config.toml
color_jitter = 0.1
num_classes = 15
arch = "preact_resnet"
init = "small_normal"
steps = 9700
lr_schedule = "cosine"
weight_decay = 0.2
Rows from block 2, named by matrix and row number. Rows with one number belong to one channel. Each number is 50 + 10 x the weight over its row's rms, rounded and kept within 0 to 99. All counts start at 0. After the name is the row's rms in percent of the matrix's.
# convs0: first 3x3 conv, stride 2 (model.blocks.2.convs.0.weight, 128x80x3x3), inputs 54-79, a 3x3 kernel for each
# convs1: second 3x3 conv (model.blocks.2.convs.1.weight, 128x128x3x3, transposed), outputs 52-77, a 3x3 kernel for each
convs0.109 103:56 52 53 48 50 49 51 58 55 28 31 38 27 39 39 35 39 43 55 59 64 47 60 67 48 53 67 38 26 41 37 33 39 45 39 40 65 70 64 49 68 64 61 49 53 43 32 31 48 40 47 52 42 41 52 53 51 57 55 47 56 54 49 52 47 42 46 47 44 46 46 44 71 56 56 63 58 56 59 53 48 56 42 47 57 53 43 63 64 51 43 43 43 45 38 38 43 32 44 51 43 41 42 35 41 40 34 35 43 46 44 50 54 50 54 60 58 65 76 65 62 64 61 49 59 68 55 51 46 47 46 51 51 47 53 53 50 58 46 51 53 51 52 61 60 60 51 40 51 49 39 48 45 47 31 33 42 31 30 38 33 35 64 59 46 49 47 38 44 48 45 44 40 33 42 43 33 36 26 29 39 40 28 35 39 35 48 45 45 74 61 60 66 61 56 55 56 52 59 58 53 56 59 58 57 64 58 59 62 57 43 54 59 53 58 56 42 46 44 35 37 37 37 37 38 67 67 63 58 58 39 42 36 35
convs0.110 097:39 47 46 37 32 35 35 40 44 56 49 46 47 49 44 52 40 54 51 60 57 47 56 47 47 52 47 53 55 61 62 53 61 59 52 57 44 59 61 55 53 54 44 55 47 45 59 72 45 59 64 56 58 61 60 56 57 59 49 47 52 52 45 52 60 63 56 58 57 53 58 59 36 46 52 42 54 53 48 52 52 44 62 57 47 55 54 45 51 52 42 64 60 35 57 54 43 53 52 57 56 51 49 55 54 51 61 63 32 35 37 48 52 52 56 49 41 54 59 55 52 50 59 42 46 63 45 58 42 49 59 52 52 62 59 41 51 48 53 50 58 58 49 50 61 62 62 52 45 42 51 44 45 50 57 63 61 63 68 56 58 60 30 41 48 35 49 48 46 55 59 46 51 57 40 48 51 39 42 43 45 38 32 39 47 38 42 48 39 33 36 40 37 35 35 32 35 30 51 56 55 53 54 56 59 63 59 55 54 61 59 59 57 62 60 56 49 50 51 46 54 53 50 60 49 50 58 61 44 54 46 41 50 41
convs0.111 100:45 48 47 49 43 39 46 38 32 55 56 44 57 54 52 53 54 48 48 51 44 57 59 48 55 48 43 54 47 48 63 57 54 59 63 50 54 55 43 58 65 59 57 67 51 39 52 53 54 59 59 57 58 62 55 44 41 53 58 52 43 56 59 63 60 63 66 67 64 62 69 65 52 48 42 57 53 45 59 59 49 44 40 49 40 36 49 40 42 45 28 43 44 40 43 46 41 40 39 57 48 48 46 45 44 47 48 53 32 34 33 36 36 34 39 37 33 48 43 36 46 39 32 42 39 49 32 49 46 40 53 47 45 60 49 44 51 64 45 53 65 53 56 62 63 68 66 51 60 70 51 55 63 40 32 37 33 41 45 36 42 41 49 55 55 51 50 56 55 54 55 53 56 60 73 67 69 69 72 77 42 53 45 41 42 52 39 42 54 48 40 44 45 44 52 43 40 53 34 35 33 35 37 31 33 40 35 60 59 64 61 65 63 65 68 69 54 59 61 48 54 49 47 46 47 48 48 40 47 62 58 49 62 67
convs0.112 100:54 44 57 39 37 46 39 27 43 61 55 46 57 55 49 55 52 52 53 41 34 43 31 30 43 34 35 56 52 51 56 53 59 54 54 65 45 44 44 50 46 56 49 49 51 38 49 56 51 55 56 52 50 48 36 50 61 45 53 46 38 37 37 43 39 43 39 47 41 34 40 45 36 32 32 44 36 46 46 48 41 38 31 35 39 35 39 37 31 37 53 49 53 57 52 53 58 47 45 66 66 66 71 54 53 63 54 51 67 63 66 67 71 69 69 65 64 40 46 56 52 60 43 57 45 45 44 47 47 40 43 35 42 42 35 36 33 36 30 32 35 29 36 39 31 32 39 37 36 39 40 40 46 45 52 44 55 54 45 53 49 45 58 66 61 51 57 56 48 45 41 53 59 68 48 56 58 49 54 53 36 42 40 46 43 55 59 54 57 35 49 52 41 39 46 35 42 38 61 53 52 53 48 52 42 46 51 47 51 49 49 50 52 42 53 50 53 50 44 65 59 54 63 57 46 41 54 61 48 51 48 47 51 49
convs0.113 103:42 50 51 46 64 48 52 55 46 59 55 47 46 49 51 42 31 29 45 40 38 47 37 37 50 30 31 55 49 46 53 49 46 45 54 46 52 45 47 56 53 59 60 48 46 41 51 58 51 61 62 57 50 53 40 45 52 33 34 42 31 29 29 36 34 34 42 34 33 43 35 29 54 49 52 43 58 62 54 61 59 64 57 62 59 66 66 52 62 61 56 60 56 45 48 58 48 46 57 21 30 30 25 28 29 27 29 34 44 55 68 39 53 64 42 50 59 40 47 62 47 56 57 38 37 53 63 53 45 59 46 50 57 49 49 48 48 42 48 46 43 48 44 41 40 47 50 42 46 44 39 40 36 31 34 33 34 32 37 35 30 35 41 49 56 44 57 55 49 57 57 55 59 56 59 59 61 64 57 60 39 43 44 45 53 52 51 58 53 65 45 40 61 43 45 44 44 43 40 52 59 46 46 49 41 50 51 46 44 44 36 35 38 34 34 37 44 41 39 49 45 46 48 50 51 48 46 47 43 36 38 40 35 40
convs0.114 104:44 39 42 49 55 57 54 55 53 47 43 52 35 36 46 40 31 42 42 44 49 48 46 54 44 39 50 36 36 34 32 38 43 39 46 53 49 49 40 43 38 36 27 30 22 37 41 44 44 47 47 42 43 53 52 52 57 59 55 55 62 55 54 50 46 43 49 46 42 48 47 43 52 54 59 57 49 58 62 59 56 38 48 44 35 33 44 31 31 41 49 69 64 66 69 73 62 54 64 54 58 47 54 50 41 58 55 50 55 64 65 41 49 54 43 43 42 51 50 52 32 37 28 35 22 27 51 54 59 45 50 54 41 49 54 42 51 61 45 55 66 45 51 56 54 54 54 58 56 52 47 44 53 62 54 48 46 54 54 46 54 56 39 47 59 44 53 55 46 57 56 47 47 51 38 40 42 46 46 49 44 38 39 67 59 57 73 80 59 49 55 56 34 41 50 37 37 38 38 42 46 41 52 51 51 56 51 35 42 43 31 41 36 32 37 30 81 85 81 64 65 60 46 50 51 51 51 43 44 41 40 43 42 45
convs0.115 097:34 27 32 48 42 34 37 41 35 50 46 37 45 47 45 56 40 45 42 45 50 42 43 41 39 33 30 40 40 38 41 40 41 35 42 34 41 42 51 48 47 50 46 49 51 46 67 57 47 53 49 48 44 43 43 50 59 55 57 65 64 64 64 60 60 59 65 59 55 64 63 56 48 42 54 44 40 42 54 36 44 44 28 36 35 31 37 29 33 45 47 51 40 41 41 40 35 32 36 49 52 43 47 45 39 39 38 43 52 47 44 56 46 43 56 39 35 46 54 52 45 51 55 58 58 65 49 51 61 39 53 72 43 58 69 56 60 53 65 61 57 56 54 49 50 50 51 43 42 41 42 41 43 55 64 66 65 75 71 47 55 60 47 48 45 49 43 44 52 50 47 66 61 66 65 58 59 48 41 40 51 39 39 56 43 24 47 44 32 51 54 50 48 67 55 51 61 57 45 34 30 42 40 33 47 45 37 50 41 38 56 46 47 49 47 46 58 45 33 56 49 39 52 52 45 46 52 53 53 45 45 49 31 38
convs0.116 104:66 53 50 42 49 50 49 51 57 50 44 43 59 47 49 47 40 49 53 54 57 48 58 64 51 59 71 55 48 34 62 43 35 59 46 40 57 59 59 60 51 63 47 62 76 46 47 56 50 52 56 55 57 61 34 29 38 51 42 51 47 46 49 29 40 49 27 32 48 34 32 41 57 50 44 56 53 40 39 51 56 75 71 55 76 59 56 76 50 57 57 56 46 58 50 45 47 51 48 35 46 57 36 49 55 52 58 66 63 66 59 67 67 57 74 72 57 46 40 46 36 53 52 51 56 50 56 59 65 59 62 68 61 57 70 62 54 46 55 44 45 63 49 50 38 38 50 39 41 47 42 41 46 52 54 62 51 53 66 62 66 73 58 57 58 56 50 52 54 51 56 39 36 42 45 44 44 39 39 42 57 60 41 42 34 34 58 45 43 53 54 53 53 47 57 49 51 55 57 48 47 52 50 40 51 45 43 39 38 41 41 34 34 41 31 39 48 52 49 56 54 52 51 48 50 38 52 61 53 73 72 49 66 74
convs0.117 095:48 45 54 43 46 57 38 40 44 48 60 64 51 49 60 65 48 47 43 42 41 49 52 48 55 58 51 75 70 58 63 82 77 60 78 77 52 36 41 52 40 48 46 42 46 51 48 44 44 41 44 50 42 40 40 45 44 43 47 45 46 46 43 64 62 63 60 61 62 60 61 64 53 41 52 51 39 47 49 49 52 70 52 49 67 62 62 65 71 62 52 49 54 64 56 55 58 51 56 36 30 41 42 43 38 43 40 36 50 57 54 41 44 42 42 34 35 54 56 70 38 39 49 38 42 38 61 57 47 45 51 44 45 44 43 71 59 57 59 59 54 63 61 61 46 48 52 51 55 56 44 42 46 51 61 52 50 54 51 61 51 46 63 61 58 68 62 52 70 61 49 41 38 44 48 39 43 50 47 45 54 43 41 46 51 48 58 64 56 48 44 45 50 45 52 56 49 57 54 46 44 50 34 39 43 40 39 56 54 49 52 49 51 48 45 48 54 62 67 53 52 59 38 38 41 44 46 41 42 46 45 47 41 45
convs0.118 096:55 57 52 49 49 55 44 45 51 58 58 54 54 48 45 39 35 38 45 40 44 49 41 40 49 42 35 58 69 54 56 77 59 56 59 61 30 41 53 54 50 49 43 48 37 67 62 69 67 58 56 54 49 52 53 50 50 41 46 56 36 47 54 48 49 54 44 50 47 39 39 44 41 58 60 59 59 57 45 58 62 72 80 66 73 81 77 54 76 62 54 47 51 62 45 45 72 54 42 35 31 35 34 34 35 44 44 41 45 37 30 40 48 46 33 47 57 58 41 42 32 37 44 42 36 44 60 71 69 60 64 65 56 70 61 43 58 54 49 38 48 53 37 41 54 45 52 49 48 61 55 53 57 56 54 45 53 53 47 41 49 50 55 61 52 68 64 64 63 62 60 42 47 43 36 38 34 39 45 48 50 46 41 53 41 38 63 42 28 65 64 63 66 63 66 57 54 54 51 57 56 49 55 50 55 53 49 57 53 47 51 49 48 56 54 56 61 64 58 65 62 56 56 58 42 48 46 60 42 45 65 42 54 63
convs0.119 099:48 52 46 37 40 35 37 33 31 36 39 46 44 45 50 58 51 57 52 42 41 52 51 54 48 54 59 40 42 54 43 43 55 47 50 63 40 29 38 36 45 51 48 42 60 52 45 50 47 44 52 50 49 61 54 58 56 61 61 55 54 53 53 56 51 50 57 47 46 50 44 42 50 60 48 41 50 55 30 43 47 22 31 41 40 40 40 47 48 52 55 55 46 42 69 57 32 66 63 42 44 38 40 49 49 45 50 62 36 35 40 45 51 50 54 52 52 40 45 38 58 57 61 47 65 54 32 42 46 36 43 49 43 37 53 50 51 52 63 49 47 68 52 47 58 58 64 56 53 55 58 56 51 47 47 44 50 45 45 50 48 53 39 40 42 30 29 33 25 27 35 51 56 49 60 64 61 56 59 60 55 65 71 47 51 51 55 48 45 41 38 35 39 39 34 48 47 42 38 46 51 40 43 46 38 41 49 53 55 63 53 59 70 52 52 56 34 32 34 47 54 44 59 64 55 56 52 44 62 62 54 50 47 46
convs0.120 094:54 62 64 64 59 62 55 58 61 52 63 64 62 72 76 81 65 62 55 52 58 61 52 55 62 53 57 47 62 59 44 54 49 35 45 54 48 51 47 41 52 49 58 46 47 45 47 56 49 44 53 59 59 62 64 67 63 61 69 63 55 61 58 47 52 47 47 52 52 47 49 51 55 41 34 60 48 53 66 65 64 36 44 45 45 49 52 54 56 50 48 54 61 50 47 47 44 50 45 50 50 45 56 62 55 50 58 67 34 40 48 49 51 52 65 58 47 38 62 60 51 53 42 46 56 46 47 58 43 49 60 44 45 51 43 41 46 50 48 47 54 51 47 45 58 64 58 59 62 61 66 62 65 45 52 49 49 58 57 44 48 48 60 62 52 63 63 49 61 56 44 56 63 60 64 76 67 69 76 74 55 55 65 54 60 57 43 60 46 32 35 49 48 51 59 59 53 53 66 66 59 70 69 63 68 66 64 69 70 70 76 73 78 76 68 70 41 42 37 40 43 41 40 41 53 47 59 61 64 83 65 60 64 54
convs0.121 104:38 51 69 57 59 51 56 52 47 56 55 49 52 60 63 41 62 59 45 45 40 58 53 47 59 50 48 40 49 56 47 50 57 42 44 52 26 40 44 40 46 42 46 40 33 45 41 40 44 38 33 43 37 38 52 47 46 62 60 50 61 57 42 51 56 57 50 54 46 48 48 39 48 51 43 51 46 33 47 45 30 64 63 61 70 70 75 65 68 74 45 47 53 51 49 40 50 47 47 43 46 44 45 48 55 46 47 53 31 37 32 27 28 25 41 33 33 41 56 51 53 64 60 54 45 58 59 57 51 61 67 59 63 68 57 61 67 62 59 62 63 62 51 56 56 46 44 46 45 44 41 38 34 45 49 47 46 51 43 43 45 45 51 56 59 51 53 54 44 53 47 58 58 58 68 62 59 73 67 56 50 42 39 65 54 42 60 60 45 62 71 66 64 68 68 57 59 58 50 55 63 52 54 61 57 52 53 52 60 66 39 51 67 31 45 53 41 43 38 51 49 46 46 51 51 39 41 34 46 37 43 33 44 39
convs0.122 101:53 43 43 43 43 45 45 39 45 41 52 53 50 51 59 42 50 61 54 49 52 53 52 60 54 49 60 52 56 63 55 63 56 63 64 52 46 49 41 35 25 31 39 49 50 39 41 45 39 41 42 41 38 35 60 58 55 56 65 65 57 65 62 56 50 51 50 44 50 52 45 44 54 69 65 51 59 55 54 62 58 48 48 50 52 51 53 61 59 56 46 51 47 50 56 54 44 55 61 42 37 36 39 32 34 37 36 35 66 61 64 63 66 66 57 60 64 49 47 47 48 46 49 51 38 41 54 50 40 50 49 38 57 46 41 29 29 38 55 43 43 69 65 61 44 49 52 42 52 52 40 46 50 64 52 56 69 56 52 74 61 58 64 63 70 58 55 57 48 50 52 48 52 63 49 52 55 52 57 56 47 62 63 38 47 56 52 36 49 51 37 29 52 35 39 55 41 41 53 47 46 50 46 50 44 47 49 50 48 38 49 49 43 48 49 48 30 24 19 35 33 22 35 34 35 70 78 58 68 73 56 59 59 56
convs0.123 093:62 60 46 59 69 49 57 58 56 46 57 48 34 41 42 33 28 41 42 44 51 44 50 51 33 42 42 47 48 51 48 47 52 43 38 50 32 41 52 52 39 44 46 64 73 49 38 42 47 35 43 49 36 37 73 63 48 70 62 50 82 77 68 53 49 47 49 50 51 54 47 51 47 29 40 44 42 49 33 42 50 36 33 47 35 37 38 33 32 39 53 40 34 54 48 34 51 46 39 48 40 28 56 48 44 60 57 52 57 50 54 49 40 39 51 48 50 50 37 34 46 43 48 61 51 60 60 48 37 69 56 55 67 64 61 58 57 57 56 49 53 54 47 47 68 53 49 64 59 52 63 60 57 51 53 47 41 39 39 39 28 33 60 59 57 51 55 56 48 48 50 62 54 46 69 55 47 71 62 59 49 48 47 45 45 45 45 51 57 57 58 56 55 55 50 55 42 53 45 45 43 40 39 42 42 42 46 47 49 58 47 42 52 52 49 49 51 53 47 44 45 47 54 56 54 52 44 33 59 53 36 62 50 39
convs1.109 097:48 39 61 51 45 52 47 57 41 54 58 42 53 59 36 44 43 65 43 49 48 39 32 65 43 53 68 55 47 45 36 42 52 81 63 57 55 42 51 42 55 58 41 38 54 44 55 48 65 10 71 46 72 35 35 49 61 51 48 57 63 39 44 37 52 54 38 48 57 58 46 39 51 52 58 41 62 21 51 52 41 36 44 41 63 70 77 56 52 38 63 48 42 58 24 35 60 44 37 58 63 41 59 39 51 52 43 58 54 33 46 31 54 54 63 48 35 40 51 51 46 53 60 48 51 34 45 55 56 59 57 44 38 49 49 62 36 39 59 75 47 39 58 40 36 46 49 62 46 45 48 44 63 50 54 52 47 43 62 63 42 58 40 36 49 49 47 47 61 51 50 55 60 73 34 50 56 34 31 50 47 57 54 34 40 44 38 54 61 48 56 45 49 61 61 49 58 66 47 37 32 70 36 51 53 60 74 49 38 48 53 57 46 35 55 63 45 51 58 68 50 53 40 54 42 40 57 66 46 30 58 36 44 53
convs1.110 105:45 38 54 36 52 39 46 58 57 31 76 67 55 38 50 32 37 63 49 36 51 60 50 75 56 44 45 43 50 39 56 51 49 30 44 48 47 49 40 31 54 35 53 54 53 60 49 26 44 66 56 36 49 55 59 63 56 43 48 34 52 69 56 43 61 57 50 61 43 50 27 64 57 60 52 46 39 55 53 35 58 43 57 43 49 58 33 52 59 52 42 53 56 44 50 60 42 48 64 50 56 46 31 50 35 45 43 44 56 51 45 37 79 51 41 69 39 57 52 65 29 25 60 52 73 52 45 35 65 68 40 35 43 46 47 69 37 49 57 36 39 52 44 48 58 45 45 63 62 39 53 59 49 49 45 52 56 44 64 53 59 39 49 41 47 64 51 38 46 49 58 50 49 53 35 28 24 52 50 46 59 72 49 61 73 19 38 39 58 44 64 51 50 49 44 54 41 36 51 42 57 43 36 53 41 62 70 55 44 55 58 66 36 63 47 52 37 57 56 60 41 55 44 52 67 53 52 51 19 26 65 48 79 56
convs1.111 098:46 50 53 70 49 44 56 51 38 62 72 22 44 63 56 23 48 60 45 52 37 54 47 56 56 67 36 47 58 56 61 58 54 46 42 37 60 48 52 48 34 45 32 61 54 56 35 68 72 29 35 46 72 37 48 54 32 48 56 59 43 54 32 41 41 60 68 44 39 43 58 69 34 44 67 81 62 26 53 58 66 42 58 31 59 45 40 39 53 36 29 38 55 64 53 39 58 45 60 49 51 34 49 36 41 41 45 43 69 41 61 41 57 38 55 63 39 46 47 44 40 50 53 43 68 72 53 38 61 57 44 46 52 41 45 67 47 24 45 66 46 40 73 32 54 54 39 63 51 35 43 40 64 49 37 54 49 56 34 72 32 75 28 47 44 59 38 64 61 71 45 44 44 50 54 44 58 59 49 45 66 57 42 41 24 46 48 58 39 64 55 53 44 51 35 27 70 52 38 51 62 47 45 44 51 43 32 61 51 49 49 51 73 42 43 45 59 48 54 51 56 56 28 57 71 50 41 59 50 63 49 44 44 59
convs1.112 095:52 49 62 35 44 49 41 28 40 40 70 43 52 62 45 61 39 27 43 50 53 32 36 60 49 48 32 68 60 42 47 46 54 42 69 55 42 51 37 58 63 55 68 60 54 44 41 36 66 47 52 58 67 45 43 59 50 56 43 56 34 44 53 40 48 65 57 57 45 46 50 44 36 67 37 29 60 54 51 50 53 62 15 47 37 53 70 58 43 37 51 33 34 42 44 85 60 58 72 28 46 64 34 58 57 55 61 46 54 55 45 66 56 47 48 62 69 56 60 41 50 37 49 48 46 38 54 40 32 50 47 43 51 48 58 37 59 56 66 27 56 61 44 55 41 52 50 22 59 42 47 42 38 58 61 44 43 68 54 38 50 68 45 43 49 50 46 63 35 30 68 61 51 54 65 56 53 55 48 48 49 51 34 53 42 50 43 45 55 49 35 49 35 47 63 49 60 49 42 46 53 54 24 67 44 58 27 54 45 49 43 53 37 59 55 51 40 48 47 40 37 57 59 29 36 41 52 34 75 39 58 50 67 39
convs1.113 101:59 50 29 54 36 29 50 38 53 36 37 32 61 47 59 44 75 45 71 55 50 60 37 49 33 30 44 50 61 43 49 34 44 49 43 39 35 57 47 46 51 52 49 52 43 52 50 41 30 56 67 43 42 44 35 55 51 65 46 49 52 51 56 30 49 42 45 69 49 58 42 47 70 51 41 41 45 53 46 45 44 66 41 54 43 41 44 32 58 63 63 51 48 56 28 54 28 59 54 34 28 57 36 55 43 53 45 48 42 38 39 52 55 49 48 45 57 55 70 68 48 37 62 36 45 37 52 60 40 65 68 34 53 54 62 30 68 48 63 49 64 29 32 20 27 55 55 60 69 66 50 53 60 44 46 38 59 56 49 44 58 44 49 53 54 58 39 54 47 48 37 55 42 54 47 46 69 39 61 36 57 54 79 58 63 42 37 47 43 39 38 45 77 46 33 63 58 42 58 66 51 50 50 54 50 40 28 54 46 42 43 50 57 58 67 50 45 54 29 70 64 51 53 44 59 50 44 39 73 46 49 45 45 52
convs1.114 109:55 49 47 34 52 57 45 41 41 29 45 61 45 48 54 54 58 62 69 48 53 44 49 68 55 52 33 68 64 57 50 45 44 41 57 60 49 33 56 45 46 64 57 53 47 57 49 42 54 73 42 52 32 63 55 54 68 46 37 16 58 70 66 41 46 37 43 63 56 61 48 37 46 61 42 51 24 69 56 53 59 59 38 39 22 39 92 39 77 49 54 65 41 41 40 55 53 76 57 56 56 46 51 51 34 46 49 53 41 36 53 60 52 46 57 61 71 45 67 50 40 49 48 52 43 42 49 42 55 57 44 41 59 47 43 56 35 72 62 33 41 58 61 50 46 39 57 32 48 49 45 42 49 71 30 34 63 59 45 40 52 53 51 40 49 67 65 45 46 43 52 37 46 52 40 55 43 64 59 57 53 50 54 63 47 46 36 39 51 55 52 43 42 54 42 56 51 68 39 38 54 55 52 63 49 55 43 65 46 41 70 50 68 60 49 44 33 56 51 41 42 76 53 42 58 67 63 42 50 19 65 55 58 38
convs1.115 100:36 56 65 54 55 41 50 49 57 44 54 38 46 70 52 43 63 43 25 46 42 63 52 45 58 53 45 46 33 56 71 89 56 37 38 38 51 53 55 44 45 60 45 68 44 52 64 42 46 65 68 34 31 41 47 27 45 61 58 49 54 53 59 51 45 42 53 38 52 51 57 49 51 47 39 43 44 63 61 44 35 67 57 52 34 52 50 59 45 51 45 56 34 55 46 55 38 58 57 54 46 34 46 47 38 50 49 54 48 43 48 71 28 50 36 73 47 50 62 47 52 45 46 63 49 34 54 55 59 56 46 52 44 45 43 58 43 67 44 54 43 39 68 44 54 45 50 55 45 43 64 57 46 50 56 40 60 30 37 59 54 33 48 53 46 45 55 37 49 35 53 38 44 49 50 52 57 55 55 59 56 40 53 38 50 41 38 58 51 48 56 45 44 51 50 58 48 60 69 56 50 40 40 42 49 29 55 50 53 43 60 21 60 23 60 75 55 44 52 55 50 41 65 53 43 44 61 59 78 57 21 53 24 48
convs1.116 092:45 55 45 49 61 43 69 51 52 65 54 34 66 51 41 39 48 42 45 50 61 58 54 46 59 54 45 35 33 52 46 45 49 54 63 41 40 43 47 43 52 40 44 38 52 55 49 71 38 62 33 47 50 52 71 69 64 33 49 60 40 40 44 56 54 51 55 58 53 44 56 57 53 52 39 66 34 55 59 18 71 55 47 44 40 64 41 39 39 50 50 54 81 54 56 55 83 47 49 49 43 53 41 49 56 39 42 44 70 53 57 48 60 61 38 40 33 68 59 38 46 43 59 33 51 55 33 46 36 66 42 58 52 54 63 45 51 59 44 46 38 46 56 46 49 41 30 62 55 68 45 49 55 44 37 52 55 43 66 47 53 41 43 57 50 56 47 46 36 53 47 67 63 44 41 51 45 34 65 56 43 49 47 51 53 33 42 51 59 53 56 70 39 35 45 49 45 54 51 28 63 33 67 50 37 49 57 52 55 46 63 53 50 47 53 55 64 47 39 56 44 40 47 61 44 58 37 24 39 42 47 39 63 51
convs1.117 103:59 50 52 41 25 46 48 75 74 40 71 49 46 40 50 35 41 67 57 34 47 57 58 64 54 54 23 48 44 56 52 50 52 50 48 37 42 48 50 39 48 45 72 55 62 47 59 38 44 61 44 47 57 57 52 54 68 40 48 27 54 56 58 55 40 53 55 67 37 45 33 46 49 65 49 61 43 34 37 40 55 56 49 34 48 43 55 47 55 56 54 46 41 39 54 53 50 67 48 43 55 56 40 45 42 38 58 50 54 34 60 41 70 45 43 43 41 50 57 49 56 42 46 45 50 66 45 38 63 35 28 59 42 40 57 58 30 68 50 47 32 45 41 36 67 41 42 51 61 31 51 53 56 42 50 32 56 64 63 64 46 39 46 32 42 58 51 47 54 65 60 49 59 52 59 36 44 48 40 41 52 47 67 61 51 51 37 46 26 37 64 38 65 42 53 48 48 43 48 50 42 44 57 48 35 58 66 64 41 65 48 58 40 66 50 55 46 53 42 67 51 48 48 50 60 56 54 49 30 31 58 54 71 60
convs1.118 099:59 51 53 37 37 35 73 69 60 65 33 33 35 51 43 56 70 50 69 63 60 60 42 60 32 39 46 63 54 54 47 40 56 54 52 28 50 59 69 45 45 47 63 48 50 45 56 48 33 42 68 61 49 50 46 57 57 60 43 55 52 37 40 35 45 40 52 43 44 49 63 44 66 39 55 58 33 36 54 59 34 51 32 57 49 71 59 48 44 25 53 51 55 45 44 44 55 44 37 50 52 53 50 67 49 45 59 57 56 49 69 41 37 51 35 37 39 54 54 44 56 33 51 43 40 46 50 55 56 49 55 52 51 32 62 44 30 54 72 63 55 30 55 45 53 46 42 50 47 52 61 33 57 53 59 43 41 59 59 53 31 40 39 45 37 57 39 50 56 60 47 53 54 51 53 47 55 50 53 42 45 29 55 51 52 54 38 46 50 46 65 48 59 64 57 46 49 41 53 47 59 50 50 34 38 60 62 47 49 73 53 54 42 52 45 58 48 47 43 67 68 53 41 47 48 51 34 54 49 41 34 46 47 54
convs1.119 112:52 63 70 52 47 52 38 47 29 54 48 66 45 62 64 34 34 58 49 67 48 60 51 52 44 14 63 48 80 51 47 52 47 45 30 43 40 58 54 49 43 46 38 55 60 41 65 60 51 18 69 61 56 31 63 39 33 40 95 64 57 15 59 35 56 52 48 53 40 48 51 51 35 40 65 56 59 44 59 65 58 31 68 60 74 53 26 48 26 77 42 53 46 61 50 49 52 32 48 39 61 44 42 67 63 64 51 38 72 41 46 50 53 53 50 33 50 46 41 72 28 59 51 46 52 52 62 44 51 39 63 39 52 53 33 51 50 50 56 35 59 69 37 50 42 51 51 43 63 37 37 47 36 56 44 56 48 33 46 62 59 43 33 54 32 47 27 54 77 65 56 44 39 41 43 53 41 47 47 42 60 49 43 72 25 65 56 38 43 60 50 41 46 60 53 62 40 68 45 41 59 31 48 48 65 63 59 60 76 62 51 33 46 55 56 49 42 51 58 19 50 65 42 34 72 52 35 46 47 49 58 56 37 57
convs1.120 104:45 31 59 44 38 44 48 78 56 63 59 50 46 55 44 39 44 53 43 58 54 43 31 47 61 59 50 63 56 51 46 56 53 49 41 47 70 50 49 37 36 34 50 63 50 49 38 62 64 39 21 42 77 48 43 55 56 31 48 58 51 49 44 56 39 54 39 42 34 53 52 54 35 40 59 57 70 20 53 53 57 29 70 50 75 63 30 53 39 39 40 42 58 59 57 38 60 58 44 47 63 36 58 48 56 57 48 45 59 46 45 24 73 55 54 43 56 39 36 47 40 42 54 53 72 61 44 58 50 48 51 62 31 52 26 58 44 50 43 57 48 58 42 38 57 66 43 56 54 45 24 44 42 60 50 37 57 55 55 57 38 60 47 50 41 70 42 40 68 49 46 39 43 49 52 36 39 55 42 44 44 75 50 46 45 30 46 58 42 44 62 48 59 45 64 39 41 38 53 45 48 38 33 44 49 60 61 41 43 51 64 52 52 49 28 54 43 55 59 51 40 61 33 49 61 46 55 39 47 33 68 42 83 44
convs1.121 095:51 55 53 44 54 35 52 47 62 48 40 61 69 55 45 48 49 38 62 55 35 82 48 50 35 38 49 52 52 53 35 52 43 46 42 42 57 56 47 45 57 58 62 58 49 47 71 56 29 71 50 42 18 47 48 43 43 55 54 68 37 54 35 54 58 46 48 51 54 45 52 61 54 58 44 43 59 34 63 42 34 43 53 49 52 39 45 57 47 50 44 56 54 54 49 51 34 39 45 44 60 36 68 60 63 56 66 51 43 46 56 48 49 60 51 47 49 48 56 53 46 53 57 53 52 51 55 45 58 62 63 62 36 53 40 57 52 38 32 82 50 38 41 53 47 44 40 64 48 41 55 42 49 63 57 60 46 34 37 44 52 37 49 48 46 46 36 48 61 59 40 35 49 47 53 40 57 37 57 49 37 42 48 35 42 66 60 66 57 35 37 44 54 51 46 53 41 31 53 65 61 81 43 43 29 48 54 54 42 46 43 45 45 44 50 55 66 28 60 68 65 56 57 64 36 34 58 56 76 53 41 59 24 58
convs1.122 098:58 63 56 42 52 49 56 55 56 47 49 60 59 38 54 67 18 52 57 55 50 43 41 59 36 54 52 48 49 60 36 28 57 57 56 49 38 38 57 48 52 50 63 64 46 39 57 41 58 42 51 51 63 34 48 71 40 30 70 56 58 19 53 31 60 44 61 55 37 63 50 43 41 58 44 76 51 47 65 25 55 34 57 33 61 39 52 37 51 76 60 53 52 24 39 62 43 44 57 50 58 56 57 51 61 38 68 43 58 60 53 51 53 49 41 43 59 49 48 57 58 54 30 51 47 53 50 30 43 49 52 36 63 43 58 42 38 54 47 32 69 58 55 52 46 59 52 46 53 59 47 56 54 57 46 41 21 71 59 45 50 47 58 63 51 25 50 47 57 62 51 43 61 56 30 48 42 45 34 39 42 42 58 53 58 59 58 56 49 56 41 59 62 37 42 51 40 47 52 62 49 60 32 44 40 44 44 50 38 40 38 41 43 47 45 57 49 46 47 63 67 52 59 56 46 68 64 32 64 25 57 25 57 59
convs1.123 110:75 63 62 39 39 46 35 51 41 44 51 64 34 45 55 39 41 52 45 59 61 45 48 62 42 38 51 52 43 55 62 70 57 32 31 42 49 39 32 61 42 58 44 54 58 68 24 72 66 52 25 60 65 26 65 68 37 43 37 71 57 55 46 51 46 45 58 55 42 42 47 59 52 44 63 33 74 38 56 57 68 47 61 62 60 45 45 36 30 79 55 42 46 54 58 45 49 44 57 50 56 55 66 49 51 63 49 34 55 43 44 44 41 47 61 47 55 46 45 49 35 59 49 49 48 55 66 44 42 53 58 37 52 49 48 51 49 67 49 28 49 66 57 59 45 64 48 47 36 38 32 36 43 56 44 55 66 40 32 53 65 49 45 49 49 46 35 54 67 58 62 27 56 38 47 47 61 54 43 47 69 47 45 68 33 46 58 42 46 69 50 34 41 49 54 43 43 66 43 48 52 41 36 60 66 49 54 74 59 50 55 48 32 55 38 62 42 53 60 26 50 75 45 49 66 53 43 52 40 59 40 56 32 64